config = dict(
    image_size=32,
    crop_scale_min=0.5,
    tokenizer='word',
    vocab_size=1482,
    encoder_inner_norm=False,
    encoder_conv_stem=False,
    decoder_layers=7,
    decoder_mlp_ratio=2.67,
    decoder_head_dim=48,
    decoder_bias='all',
    init='kaiming_normal',
    muon_scale='match_rms_adamw',
    adamw_lr_other_params=0.0023,
    epochs=32.8,
)
Rows from block 4 of the text decoder, named by matrix and row number. Each number is 128 + 32 x the weight over its row's rms, rounded and kept within 0 to 255. All counts start at 0. After the name is the row's rms in percent of the matrix's.
# q: attention query (decoder.blocks.4.attn.q.weight, 192x192), inputs 0-95
q.68 106 [ 65 164  78 126  40  86 103  97 109 133  84 179 133  70 121 175 133 152 143 149 105  81 146  74 126 141  89 110 128 175 109 155 140  97 136 165 157 109  99 141 152 144 127 131 127 116 104 103 165 161 178 122 123 111 132 166 136  97 123 157  98 127 193 101 115 195 170 103 128  55 140 159 134 120 107 125 126 110 164 142 107 114 116  77 112 166 127 128 145 147  59 138 111 110 118  97]
q.69 100 [110 140 110 119 137 111 166 173 138 190  71 177 119 143 127 117 131 208 131 133 132 118 155 132  96 121 144 127 126  83 157  91 143 138 137 131 132 146 103 102  82  88 164 150 157  40  85 119 118 228 190 111 154  87 109 151 124 122 204  79 162 107 117 116 151 107  86  80  92 150 195 151  82 137 152 150 195  75 104 100 123 185 113 109  85 133 124  67 124 165 108 136 129 174 122  66]
q.70 106 [118 177 126 143  87 173 161 233 159  92 110 141 134 178 112 118 153 138  98 165  91  39 132 132 120 119  90 141 135 111 177 152 159 145  85 133 127 155 102 121 126 102 145  69 170 148 131 128 136  96  94 150  88 128 116 109 127 111 115 130 158 100 116 139 107  76 121 141 135  98 136 135  50  96  91 110 124 181 179 157 140  86 136  84 128 179 144  68 146 130 220 153 116  98 127 141]
q.71 092 [182 141 152 115 152 134 174 148 194 159 124 162 109 109 100  97  65 152  90 105 124  99 104 149 143 147  91 112  72 137 178 106 128  29 142  90 163 164 165 169 122 126 134 152  90 142 116  93 143 135 189 150 144 140 130 114  88 185 104  88 142 124 155 163  88 148 157 107 153 125 118 145 153  81 146 186 113 142  92 134 141 127 118 179  76 124 111 124 133 102 121 175 151 148 116 160]
q.72 101 [101  67  83 103 172 146 111 171 148 103 152 150 137 164 106 163 119 118 134  90 103 121 149 119  81 168  94 131 149 178 115 161 115 162 131 122 124 109 134 146  95   6 151 159 186 140 156 178 151 126 136 141  90  78 124 123 157 147 130  79 110 117 141 141 161 119 127 117 147  70 135 110 121 103 125 136 149 147  83 120 154  83 100 121 129 171 193 109  59 143 117 128 159 118 130 131]
q.73 101 [ 94 163 108 147 159 214  91 138 105 149 109 122  64 130 140 182  93 137 191 111 108  98  86  99 122 122 140 135  96  99 184  75 149  68  46 155 124  95 170 183 101 178 155 131  91 104 176 113 128 174 128 129  92 104 140 147 134 143 162 143  93  78  98 116 145 142 120 139 164 127 143 161 113  89 168 118 156 156 130 150 101 170  90  70 172 176 114 157 174 146 170 159 111 123 124 160]
q.74 098 [151  81  77  91 137 119 123 144 164 122 141 123 103 153 130 104  81 172 144 138 152 148 132 184 181 112 122 136 166 116 129 114 146 103 125 133  65  91 146 132  95 210 103 101 186 112 116  89 118 144 136  57  76 166 121 102 129 136  96 136 194 132 150  76 144 153 155 151 172 141 136 126  75 128 144 125 124 107 106 111  57 129 142 137 118  80 110 172 151 186 113 119  99  99 110  77]
q.75 108 [ 76 147  98 118 128  71 142 196 106 104  82 129 170 123 156 124 184 165 130 155  99 132 126 105 185 161 108  82  94 170  84 165 168 143 129 119 120 113 141  90  88 148  79 132 168 148 145 142  97 118 107 156 114 146  59 136 111 164 118  93 210 105 122 162 153 134 120 155 137 138 115 128 124 105 176 147 126  99 100 186 119 145 148 142 182 175  96 137  95 113  99 141 154 168 115 125]
q.76 102 [ 98 118 105 147 149 140  96 110 140 115 169 104 129 174 142 166 101 129  87 108 128 165 105 149 108 180 127 162 120 118 152  99  92 114 179 172  63  69 113 107 108 101 120 153 106 111 151 136  71 128 110 142 142 131 104 112 164 139  71  93  90 124 112 131 126  83  98 139 173 159 144 106  70 159 157 130  83 169 162 105  81 158  96 176 148 221 159 134 155 180 166 170 130 128 163 169]
q.77 092 [147 113 138 201  97 135 134 117 155  77 133  99 254  65  97 101 121 136 109 159 122 141 120 148  79 109 172 154 114  91  98 140 138 112 132 194 164 100 102 108 113 144  58 104 163 174 150 121 125 115 160 126 152  79 184 143 156 149 172 104 139 114 158 151 124 104 113 127 165 132 114  87 137 191 164 157  91  85  92 104 101 125 145 104 142  85 163 140 146 130 144 135 122 127 192 100]
q.78 099 [148 116 145 118 102 117 132 175  96 156 100 103 138 106 218 145 130 130 176 142 108 146 153 141   0 123 113 145 108 159 123 130 144  60 118 113 215 141 166  93 168  97 109 163 133 128 141 134  79 135  87 105 187  57  99  87 195 110 119 136 122 175  93 148 172 172 110 139 132 169 163 160 102 174 110 124 169 172 148 145 121 146 140  95 110 122  83 190 142 163 114 124 134  94 105 157]
q.79 101 [148 176 156 101 131 186 149 143 169 166  73  65  89 178 157 183 156 169 135 141 127 168 109 157 172  97 117 130 157 154 115 114 150 163  96  67  98 132 114 114  95 121 124 136  89 157 115  90 135 122 130 172 109 119 142 178 167 101 150 106 150 130 107 104 164 116 123 142 109 132 151 139 108  91 107 134  83 139  77  95 139 161 137 206 137 174 110 153 173 151 136 122  55  94 116  96]
q.80 101 [115 124 142 168 100 162 117 105 106 158 121 116  54  94  87 162 130 174 111 145  79 109 141 126 154  70  79 162 109  77 171 127 116 165 131 122 129 118 144  98 133 192 117 143  77 129 174  90 177 153 173 129  87 138 110 118 111 118 148 129  93 157 122  77 142 163 175  41 105  81 102 124 114 139  93  48 119 156 102 116 114 168 140 149 126 122  67 136 120 118 133 135 174 102  66 128]
q.81 094 [109  93 146  87 120 100 112 106 102 151  86 137 106 130 103 182 132 115 123 114 229 145 101 142 110 182  78 147 161 160  99 100 106 126 113 119 134 139 153 157 115 166 110  39 149 173 140 151 140  82 105 135 136 158 116  58 133 158 160 160 112 142  91 161 108 138 104 118 110 136 114 111 136 140 121 111 140 116  82 105 137 117 113 168 151 150 130 109 196 110 117 170 145 178 121 136]
q.82 105 [ 88 148 173 113  51  97 145 101 150  96  65 104 124 128 122 138 144 107 178 170 141  93 132 109  97  88 128 141 131 210  64 191 193 145 133 120  90 102 131 143  94 190  79 169 147 103 174 151 125 160  75 120 162 113 180 129 215 113 131 105 127 127 152 112 129 162 101 134 135  93 106 110 108 122 128 124 160 134 137 121 116 123 161 132 121 190 126 116  45 151 121 142  86 140 134 182]
q.83 102 [ 94 145 162 119 152 155  77  82 122 120  97 160 160  67 116 136  85 121  93 118 115 156 191 116 156 167 156 161 128  89 166 107 138  94 184 187 141 151  97 125 171  72  76  89 138  78 138 157  85 172 184 141  96 128 110 154  89 100  91 176 139  83 152 128 129 117 151 156 146 113 152 115 157 144 134 171 161 120 150 171 140 105 116 112 111 134 103 128 131 110 142 145  61 122 162  93]
q.84 097 [131 122 147 105  94 129 134 118  77 177 137 140 104 194 218 122 186 150 146 194 141 105 162 155 151 123 121  84 122 183  85 176  97 130 113  59 128 103 149  80 141 128  94 131 139 116 111 115 130  91 102 111 102 146 113 214 150 143 194 137 138 149 119 137 169 142 102 100 126 124  88 127  93 142 103 125 118 128 158 162 107  96 112 109 137 130 145 131 167 106 114  98 156 149 133 104]
q.85 095 [109 139 157 145  44 119 106 128 124 149 103 134 107 122 147 119  68 181 125 133 164 155 175 118 126 124  72 121  94 111 143  60 162 180 132  43 116  88 108 128  97 145 135 185 160 177 184 132 111 137 125  66 175 172 133  78 162 173 165 150 132 129  78 122 136 117 135 154 141 157 198 171  90 112 164 107 132  74 181 186 156 160 121 166 127 103 127 141 140 185  78  99 150 162 108 133]
q.86 093 [180  87 136 211  85 126 136 143 119 124 123  80 164 149 121 150 134 106 169 133 150  87 113 120 123 170 167 153 125  81 181  94 165  85 104 145 178 168  71  91 120 169 125 127 152 182 156  90 133  87  62 147 168 157 140 130 133  78 187 127 156 140 133 107  80 159 105 163 123 135  64 153 134 108  74 135 123 132 141 109 140 100 143 102 135 105 135 198 164 142 172 104 196 159 123 155]
q.87 094 [141 116 153 139 160 141  71 115  91 144  81 128 101 153 142  24 168 179 147 118  75 110 123 158 162 108  77  73  97 168 102 143 136 138 132 108 117 160 201 142 118 179 126 116 161 123 154 137 138 103  86  87 124 125  86 143 137 146 176 132 131 125 131 122 149 125 107 134  95 102  85 117 123 110 121  62 173 132 159 114 151 170 116 129 140 166 158 131 114  40  92 175 198 109 131 101]
q.88 097 [134  26 167  88 129 136 119 126 177 127  76 114 106  93  97  52 130 120 128 138 117  55 143 147 108 120 175 131 169 185 127  83 155  92 167 164  60 160 132 132 144 120 111 121 173 165  77 150 144 110 169 141 112 169 102 175 121 137 129 145 139 114 129 164 116 129  67  74 111 180 100 152 103 135 137 100 162  95 191 114 145 145 112 106 130 143 185  77 160  94 110  78 152 139 126 155]
q.89 095 [142  87 106  70  94 152 104 126 116 126  97 121  55 108  98 129 127 136 167 140  97 130 176 111  68 184 170 149 196 177 167 143 135  99  72 160 161 110 150  76 143 116  96 125 122 118 131 123 109  67 116 126 117 167 126 116 115  92 178 145 143 145 142 117 145  97 102 132 108 175 144 182 151 153 164 128 184 133 137 113 153  91  68 120 130  70 151 124  94 131 155  96 145  77  71 133]
q.90 094 [117 157  80  93 117  78 190 141  96 135 134 148 130 127  85 128 147  96 117 190 101 157  69  91 166 180  88 166  82  81 128 164 151 102 139 187 123 119 115 155 192 152 178 179 167 134 136  57  90 120 168 111 107 144 106 147 114 130  86 102 137 145 159 120 113 142 192 114 130 115  95 181 149 122 186 134 126 122 105 181  84  86 159  93 140 143 160 149 140 103 176 116  85 189 133 156]
q.91 099 [168 177 131 135  97 151 165 124 188 173 182 118  90 174 125  92 187 138 108  60  94 125 123 197 155 138  71 136  77 160 140 148  89  96 192  96 130 104 165 133 132 109 147 110 133 120 169 146 110 135  98  77 140 108 140  96 105 136 138  87 126  87 168 153 106 145 133 103 143 181 145 127 149 146 204 139 155 152  84 107 154 138  81 112 122 116 132 131 140 144 100 147 130 104 153  54]
q.92 105 [121 120 162 134 128  63 100 134 141 101 153 146 178 115 179 150 145  99 106 114 150 162 144 104 113 166 113 154 125 120 149 174 221 146 101 218 159 121 238 154  90 146 116 139 107 122 116 151 128 126 183 126 157  80  93 113 149 148  70 138  72 162  58 155  85  90 141 116 143 156 126 133 156 123 135 116 100  70 119 170 137 138 128 198 176  95 177 122  94  89 148 122 133 137 109 125]
q.93 095 [158 142 148  89 106 108 150 128 120 120 163 102  89 141 132 162 124  70 117 107 143 112  80 112 140 147 159 153 139 112 167 136  77 151 140 143 122 122 113 133 124 145 124 121 128 207 210 133 177 132 168 130 142 109 135 138 141 114 134 155 156  73 101 187 132 123 106 104 141 172  87 125 131 127 158  84 155  87 156 129 121 130  45  95 132 142 157 110  98 193 104  86 186 141 130 127]
q.94 098 [118 154  77 128 167  93 225 152 121 125 155 120 126  81 124  53 134 167 135 175  94  73 151 192  90 131 198 150 135  75 156 187 141 130 143 164 156 128  49 132 121 113 140 157 133 144  87 175 129 122  84 140 107 110 143 135 143 127 101 110 155 133 191 157 208 124 107 136 140 144 143 114 114 165 144 145 135 136 167  87  85 111 164  86  79 160 150 107 143 148  85 143 157  90 169 132]
q.95 089 [ 97 133  92 135 188 194  84 134 104 128 144  96  98 153  71 107 112  89 118 193 133 140  93 142 173 128 159 121 124 107 140 128 168 110 111 183 133 116 106 108 167  53  93 109 125  98 134 105 175 147 133 118 113 142 156  86 151  98 113 129 160 150 152 118 109 134 183 212 129 104 142 164 154  81 170 180 107 139 155 109 106 169 143 130 152  76 107 153  86 110 128 174  89 151 130 134]
q.96 111 [ 90  89 101  77 116 194 142 164  95 150  51 131  84 142  78 165 161 146 136 140 177 153 123 146 127 111 119 152 165  93 162  87  75 115  99  89 112 147 131 180  92  92 150 162 139  84 161 119 113  98 114 153 111 127 138  88  77 181 126 151  91 133 118 143 101 113 140 140  97 149 140 150 166 108 103 152 172 149 128 207 158 124  70 129 194 164 149 134 215 115 144 193 132  72 187 124]
q.97 098 [128 125 152 111 175 104 201 127 146  77 121 107 100 110  70 107  83 174  97  79  70 118 144  85 156 111 170 129 113 160  63 101  81 146 159 119 145 118  90 107 113  61 175 110 115 136 129 115 177 132 191 167 124 143 141 138 156 145 167 141  83 107 185 131 151 204  82  63 147 167  93 157 137 114 109 114  76 131 153 169 177 108 166  49 154 151 128 179  90 161 136 122  65 114 131 118]
q.98 113 [180 177 127  83  93 179 145 196  38 125  87  95 114 159 112  65 150 124 125  90 118 123  87 121 192  59 115 134 140 120 155 119 129 130 100  90 146 133 162 152  76 135 134  84 210 183  74 128 131  91 166 116  96 183 153 163 158  95 116 106 139 118 163  89 113 144 115 123 112  80 116 138  94 110 141 108 140  90 132 141 108 138 128 153  91 117 157 174 103 185 139 153 189 106 137 115]
q.99 103 [ 79 140 143 114 130 156 139 122 118 134 157 166  85 177 139 131 121 121 109 139 200 124 148 140 151 170 135  92 108 104 101 133 182 107 149 143  82 155 115 139 165 147 108 125 169 138 123 131  96 103 148  79 130  59 108 122 159 129 148 114  97 174 139 154 117 120 189  56  75 156 135 157  80 149 114 166 149 110 144  75 117 127 140 153 127  78 122 137  74 122  55 101 132  99 131  87]
q.100 094 [142 140 132 212 120  88 107 143 169  54 118 139  94 133 186 124 179 141 105 141 102 176 132  76  84 121  82  91 165  90  98 161 119 134 146  81 122 163 105  88 123 150 162 122 122  61 147 120  82 178 130 130 132 159 165 139 125 124 105 139 146 128 122 137 110 131 134 150 161 101 144 115 162 143  83 118 145 128 189 130  91 147 121  87  98 116 133 135 119 142 196 127 107 145 173 142]
q.101 102 [139 139 157 113 119 104  69 134  90 138  88  94 131 128 197 112  92 117  70 127  82 201 135 161 157  98 166 147 103 134  91 162 126  98 128 146 153 150 111 126 181 134 141 139 118  95  74 120 124 120 125  99 180 172  80  92 158 160 140 134 148  78 221 126 132  90 174 123  93 167 126  79 165 118  98 112 137 123 111 102 138 133 177 102 138 139 124 124 116 127 166 132 109 123  96 109]