Rows from block 7 of the image encoder, named by matrix and row number. Rows with one number belong to one neuron. Each number is 128 + 24 x the weight over its row's rms, rounded and kept within 0 to 255. All counts start at 0. Numbers have three digits each. After the name is the row's rms in percent of the matrix's.
# fc1: MLP up (encoder.blocks.7.mlp.fc1.weight, 768x128), inputs 86-127
# fc2: MLP down (encoder.blocks.7.mlp.fc2.weight, 128x768, transposed), outputs 86-127
fc1.443 099:107158165164121170137137155132066086152122117118122142103146120102109148149156144121137136130120130139116136170085106095093140
fc2.443 077:133151133102131119106143159107097129163124135098154143123103156132173100148100092114118087128134140186107103156134109125115153
fc1.444 096:148157125197145118105127145087149145148143145109119130134136174136178139138133135106116157151099122102148112103151117148101106
fc2.444 116:094118100165089105143104109120119068110103107111157086183108146103103096136156110132136114145103136129162169124169123144128137
fc1.445 112:136092113128145104097126145144135152149084153121126128112108144128141157153119150139115102063115108140180102148098110149093112
fc2.445 112:142146100130091125126159136138109098125142114107145102142118151145130172139148094119113094155082140148115121131135128128143137
fc1.446 093:155135099135143172129156131136097141110147111084127141108155114107123134083189138159158110128114117108175063118163115137126163
fc2.446 105:142130192109127154157148122137140119127124098180168101113155126130131107134088153119097131145146125141090188136095135108152091
fc1.447 105:114118094114139111138115166124091131155150126114155152147120145107148096089152113147151129148116174127138125160105110124129142
fc2.447 115:132124143125167111102135094079121119128140128141102130151143125122164122150167080129159130128098146135107153098153097136108101
fc1.448 103:130149090114145124110132173180128119155162107135134116108118123088119156152096147106131155132123155153147142147093076135133137
fc2.448 100:088160099142136176109142166143124151113140132139133129110146176143119108123148148157132144120131098109112101198126157110128161
fc1.449 112:115130132155117101120085137127121098157104134072170075101123085161113126109096192107125119118127121095123095142131106142181097
fc2.449 095:132124155105089123109141128111097161131123068162125124125140105121133154169136161144099160141078130141081151096127136116092136
fc1.450 103:129142141127168139131094116125141101128127126144114154113134120156129107141084064136162093097146134126120110131147152114149171
fc2.450 118:128142167133093112129132118066135162119123116128085153127114118121146113111145112107101085094169128130121115118152093092148118
fc1.451 098:129138134163120131127165108106131141107102124132096128139149085147138116084129128156126111107137109146113111150131103146139139
fc2.451 134:117117126151154127123105111120130095118177110156150099124119095133103171132161153142130137068163182140137139121127137118124125
fc1.452 105:104112105130125162182140170086127162165149147130098128133145135128110092130135167132147109120121145092146119138098145120050089
fc2.452 067:135096106141118102138098084168100119130160160150133095131105161124131156131137103152111117118097127114143161106165135104096131
fc1.453 088:119114129150134074122132119134150143076112135142166162137103149134175120092173119197142160102138087112134098103135113130166109
fc2.453 084:104135106170097175100146097145083140143115114124110066143117138101100148165127120117112149104118139135101138124140113119142141
fc1.454 102:166136123115138122103123065153127101114164119121110135115121112171116131119120121143133138103147144135154145100094155150127170
fc2.454 102:111194147130122145143122138113121116152154136121111173141105137085143095123080138100170139147113106085144154131133127068148122
fc1.455 114:117126131151121162147174155103109161127148096112157121135133130171125120090174124127128164133131106083113139123097106142109168
fc2.455 083:090138118116111164117158118127136133131161112150138097140153131133109135137115141151104141122104121115159159084109107152111156
fc1.456 100:135108105156085113161085163163103148125113137121184117139150136129110117131114126127154148082132131104150139136109132134125110
fc2.456 085:128099154131142097104137128164121153112141126166082103098146118125114140135159110151175140163144087155123140129168084088162123
fc1.457 101:125140117131115163172120129176120114150119138154143141109175168092084178142136102137125116102147125103109079131130142162116156
fc2.457 098:170095167115109144093112107098150164102161100148137091125130180139119099077143108187127161123148150143125138161125153122146140
fc1.458 094:142160087058143143146126138141082118089153154185141113158111108182098141107173129149111136134127121120124124100165166122141118
fc2.458 108:126141150121088125161104137116097176164126111103109117097095103156117190110132137149141118094112138123142102106096129173168102
fc1.459 111:131103156076156135138174122134114152182150150132141140131127166072098140132111151148109156121169106169135152131114146124128144
fc2.459 109:094134139125141110120109109125145113114133115159126114152103117114120099151136141190155144128144127156073133132133119169141140
fc1.460 098:102175163135164202154141134136134143130104126148095099131151103100112143107122206174141111120155138118128163107097140128121089
fc2.460 093:108096095127094095130145142156153086154126132143140153113157125156121160145115100090129145136095184081126083132123071127102142
fc1.461 108:156125102090115156106130085169063149132130108143137122153106120149133111107147087149124083142122153134123134134131157115139142
fc2.461 102:154124138131149096140126135073133125155083093137082112108125099107171081097126168143171149152096101139119152102096173143121111
fc1.462 100:114123099127148123130124113166161135118137136141107111113148180118129157118102134165109094157123100150116110090126177154075159
fc2.462 080:087110100115151136155134147120094124095151150091134160141118119092146152097143079161119160147152148113119107102120153135161101
fc1.463 099:138152158150117151162096099155099124116162145157121116143109151134120110119125121156076117185142120127156142158136138074178118
fc2.463 100:138154172135127103173190149117144131162122100126130122125157138127120080149138147124150125145162089124130109129156126134106158
fc1.464 098:114110127151136130088137109113090102130153146130127163133146113165143109070092118129185157131115114146112108152124166104149128
fc2.464 078:082121135153153117161085119127145162141166124117161084131100105121101196111104184126086107086141127078165166123121117087116104
fc1.465 106:146157128088115097149120160159112141125118084126164127147145110110142107109096133178090154160145135144156118116114119097144121
fc2.465 099:147124098157152132107142140093095129133103153166114118168180118107113096118156102168090135121141135127126161109122140156141134
fc1.466 095:113161139163142155138147161126131143123120078133130086118116141126097124138107096166134137088166126141116154099131102156129137
fc2.466 068:065136142098138106135129132123112119126131135149112127167131140135145110126140160176117178154133178137149102174108140158103122
fc1.467 090:174147165109114136169155139131148130139108187168150134128093134191130092087086097151109126119145109154161150141120137131141176
fc2.467 121:159126115138130143179109130125144095111152152115129090110109122137127116115156159145164146112134129091133169130154109131113077
fc1.468 085:105160120124103109101105082096107133064134113157149116107109119192140162158157125105165095132145144137167126143093132131132156
fc2.468 113:142140137155087119116113153129137108131150169140093100166162110114132136124119150135123137108151112120126136130065109117179078
fc1.469 111:150141077109155114178122161107102145070140121120130096154132109131138139119150143117136124129113159110106129139122146142114096
fc2.469 079:105124140120080173162127114123142113115136121133118112116115118070144159099122128151101150154131156148098122122090121177151120
fc1.470 102:117150121162118158098110138138167159163122128086123149127151088138131121116141133129119080091135179094159164128150115153111129
fc2.470 096:154098181137089167166149135128106123153157114143143140144128139135128102127086129140154119166105086104096070123090134128126142
fc1.471 101:090113132130155164093114142099132178155113146126117129173132119149136160079141114116117121103128119116127103177113113148124135
fc2.471 108:190117141156142150137127125129144144163116120080171141115155108141134099110119136099176130153104130084124108103116181115154126
fc1.472 097:135134123150121114114137193141199120109120127108199162093109115137129120101099143137140124117164137111119088147090111128122129
fc2.472 096:135125174131145098127104145110127126134155142144109127122175154101156149110133165156138143148102122169140143129105151103097112
fc1.473 098:159166132118163135123118130152121115146114117105146117096132143168141168115077097150158140125141141086125148127118119172163151
fc2.473 113:163097127113113134132166151169135166091153124076131109144177120126126126127134131144138123111140096161112125140129099068134138
fc1.474 098:129155140141127073176122149115143127108090135136105162116119116104144115157114131125097145122139131147133141138145123181166122
fc2.474 097:092084123112122112105101104093134143098139170112154158158110118133112134166146121147124165126136160102132131126094129128126128
fc1.475 088:102137133137155120131127122123121120100113158137107112137114156137118155120138119098136151158167143085104168137185087136102149
fc2.475 115:137074112141124121146125095144140107196120115123128140098130119135117126189101152130106113154100133123144130096114150124087120
fc1.476 098:146159140126124120162151119121165135129129117116139123147129086083153142095160162112125164119178112162134160125107131143093118
fc2.476 099:109108139151124143087117133139163113144096095133132175141129124127118112111093164123134098112125135120142110133135092124134174
fc1.477 108:141122132111136147123127164106143119146133125144127150157119102096118113142168146177137100149072153156131116123117128106100127
fc2.477 117:136146160137107092135119095200104084087117120107157114120133120173099136117118079183161115150159133132121148141106093145161135
fc1.478 097:117166137146150111160157111097149130102136144137157138103111088121106104153152215140097161158086144129142096114137097135123176
fc2.478 116:117128129092192128137112132096169072121153117141137142152155122118155143163131134101124092127132138136118103100111084124113108
fc1.479 092:156135161154113113087131147155124141112139103109093137145094154095127169149141118144072172121092134129132103104159148184101154
fc2.479 078:148115087130144082132177126131128117139127177119154113103162113146150111078163139104139148138114110132133132120170114137146135
fc1.480 110:158150116094117146134120143155102136129135138124151141125110126116161136139117150144141101097085155134138080138123108118133149
fc2.480 100:105130125136117182124131109096109166106135136149116112108189185154127137096106082133150103129131128131140162153123153108077136
fc1.481 099:100121101107131137109146155162141142161175134159157131188136137109100116105104115151117158128143116103116095147131141144136083
fc2.481 109:105135102115120098144169133139083134103119135122154190164165094163113093151112111184153085128092144144111111082126109132112165
fc1.482 092:092133105132114130159084154144100127106159073110124123102137133140128103117122161135146127156147100084114148115149112146139053
fc2.482 089:093141125164128134120132120123141179110148128174162136165125124099102117083131128107112187147121133105111160121098127133150139
fc1.483 101:124123122169173106085178144150102112095153120152131120141106116134143075116158180114164129107148119129173112112128101084120108
fc2.483 105:126106138115139143170165070124173148150138107164139141141120066130112144128160124103162107099124107111145115147125089077105131
fc1.484 100:144131100108150136154139119129129161126168156179162147100129144110100113153121115165125141146111116124144067162140112119131143
fc2.484 094:139098072150148092127113134156113134131159125103125132136161132092092127163106164147100094109113167121105129138125141124126127
fc1.485 096:112123146150134107119106141111162089135119108101156149145109128114100144127167131156090151139121110105095148159109154130134152
fc2.485 085:124140142134104159131100165144054149157128110087096130137155134133195149124094133133145138134139147174100109125135120110157140
fc1.486 101:124158133108173136166122153109102106132128158140141117122101122144132159143124103166092160142132104117148122170149105105137158
fc2.486 114:143124131148118109094117122107093124146114091094114116114160153123163116132126154098112114144097128132054108073121128151153153
fc1.487 109:133157157140115137117168134170136096096149134156144117096137116166064163189121137168191119133133157126138119103074134139152119
fc2.487 079:116160117122140126110144129134114136144096113132134140147108185118113137134138156140134110126134101138101128177115094140169103
fc1.488 089:126123137096157140146122131107146176097154135123089122124085130139116133098126132185123168125142102136113110095157146099110161
fc2.488 101:114146125107123118131116119153087111144122148116135129144104127168120083124065150124090116123186131111073124097120181117149128
fc1.489 098:167118156112120146157125153140113131150127157108160136148115091076126090116159116117096152136140148109161171108112165129163151
fc2.489 087:112119089122153124148110095127123098155130099181121126134096094151103115095111134140170138165086130148091096142114124146128109
fc1.490 110:144147125169133165097106135157115117162143130158123098125090114115132098139105121116109137136157129103135111094131124119110075
fc2.490 070:154111131090166140119149079124102154156103155089118127128135142152180122125140147104131126122101100118112120111151105115131152
fc1.491 094:126152113131115153147106096103074098126129172149130151121124153109167105124107158104142145156093093132149113144154128145078121
fc2.491 084:126114129108122108120138128156123104140169138104170128155099116163140114155118136100118120109100140141111127103157144133075113
fc1.492 107:133104192111133154107139128130126116083074144148117123138098141135146118096138087191114140155119124121097097148116114167098144
fc2.492 115:109121121162154133129131094144100133136126109101101114108124110149171137122099125161123097128163184138113130112156144125136084
fc1.493 113:160102136129159126094148101096114121086108150147096119136152107137133092149113112118130122154148142139149118127109105129153125
fc2.493 112:122152139107128133145113108126119110147153134082155087131122179153078123111104138146130141124110119148159144160133160137090112
fc1.494 097:149130132135136085118148143141112142148089143115108114110159148127136170155072104155102116115085111106105131117154124147113121
fc2.494 105:105139149127107118144150117098136182091154143156135141137103128095160098149156132117133126077118101157107153160154100165082087
fc1.495 096:154150131173189106173128134130100145094121141112153100124144095146141116064125147133139124183145120129174128096166082118151115
fc2.495 090:105129150125154109148095124082162128125181111148116122108140150139125132142143139091123135130081158162091160067105173091123100
fc1.496 106:124089184122115150085129135118157099119140131108114133145122113127149127129129161182077135138140103111140116125152138111146132
fc2.496 100:139128107160129092096127136116107131168129128128131154147102150161108140105146100127134129091105101110125129126129158088098145
fc1.497 096:170157127163162141123115104116148111124160102135128139139079146169131119089133133119114117155106114136105112166085097095122170
fc2.497 111:162077139144123078126098132145136113148164127112156114100121129135174110115108159136130114116132107138169129135108123158114107
fc1.498 098:107142103151178088110146128124130113090105110160152125147145149178147107085125156161167168125091137137127132149128142110113105
fc2.498 113:172087159127138121143161149109138117138107128132132104109123107090125145121138130134147121119137166129129161099101140080121094
fc1.499 096:115129122104106127136111157145121157112122203156140108135132110115155123115153114105096132143139121093157134140147119140147131
fc2.499 108:080114104106142151094140122098079157141111162149098147101084146118138108128073141131115132114137158155092156136103133133149113
fc1.500 106:160113124140162146157130104147152082125144151079113158107105141178109115102133143130140132156119160130136124092117090108103113
fc2.500 100:128139139155119131152135126157102158134115140104103122143133136086118139146146100158149165097113137182106115109148136141161143
fc1.501 112:157089114154140130135149143165119085114155102176118142114135119147129124116147126128101096184082135121130158121129123141108070
fc2.501 078:158102100130133132154134144149088153129103112141115102130106119050133070104117139181154110145183133091176117138119119127148125
fc1.502 079:162141179120125119133124135140125134075120155160102115119123182066074149101155120149143142093145133096118114116158138165076131
fc2.502 091:150146142083148117151092151084144153136162149109134111159126103140132141086096131075135106163154114143122110099160105144129145
fc1.503 098:121134148187132100135134115130155091060115168151153120121124145130118190127083134153090156096136125110121130109176149123124152
fc2.503 083:133145098125152132128133128162099126162145103159135066133140118165142086119086135168124122176149167143088113120162166141093048
fc1.504 104:127143138103094162129127131105111163125149135174101134092113148135147143142143141057130141109145112135133118123127124163089118
fc2.504 120:083142107100080131154128179117147133112140148114155128144104130163135112140133101142125102120114134113110153150108129098142101
fc1.505 097:164103178146133098144173144175145172117102125118133135105156121063136099100138150125125151105088145143152143152150102135120114
fc2.505 109:107087148135170119134134166135131135131115100153116161108132093183144135159115108099144153113122155137152135108141128099133128
fc1.506 098:169165070155102125142140153101091146148149101129126122156120126130123105104145180110085136135129101116165098131138154170141153
fc2.506 128:145159074135131127135129170127133180144128119132102156112141138072144107163115099130148123127108103087109109078134112092123147
fc1.507 102:124125119158135084074143113158122154103136137127145110125103134162104131101137160092120108185128136118105122157101158149137149
fc2.507 108:085127130141102104117072111081106105098179148169157150122108145072110138125135145132140140125163126153082119183117132114139150
fc1.508 103:095124145145130159136112109139123058149143143162149150142122167165132120117080135097160117147177068123189139091163124158097155
fc2.508 092:107101106124113128158088163121128164095149104177148073139114144104062127117074142103116152124098145118110108133105133107151134
fc1.509 094:133124105108104139073101119163108124152124141142143125125136129117136170147108168150127161169110081143122113089129151091158139
fc2.509 141:151118131146162098143159115137171140117113092144144168107137178158116107109092118125142097139088138159097073092132091154127149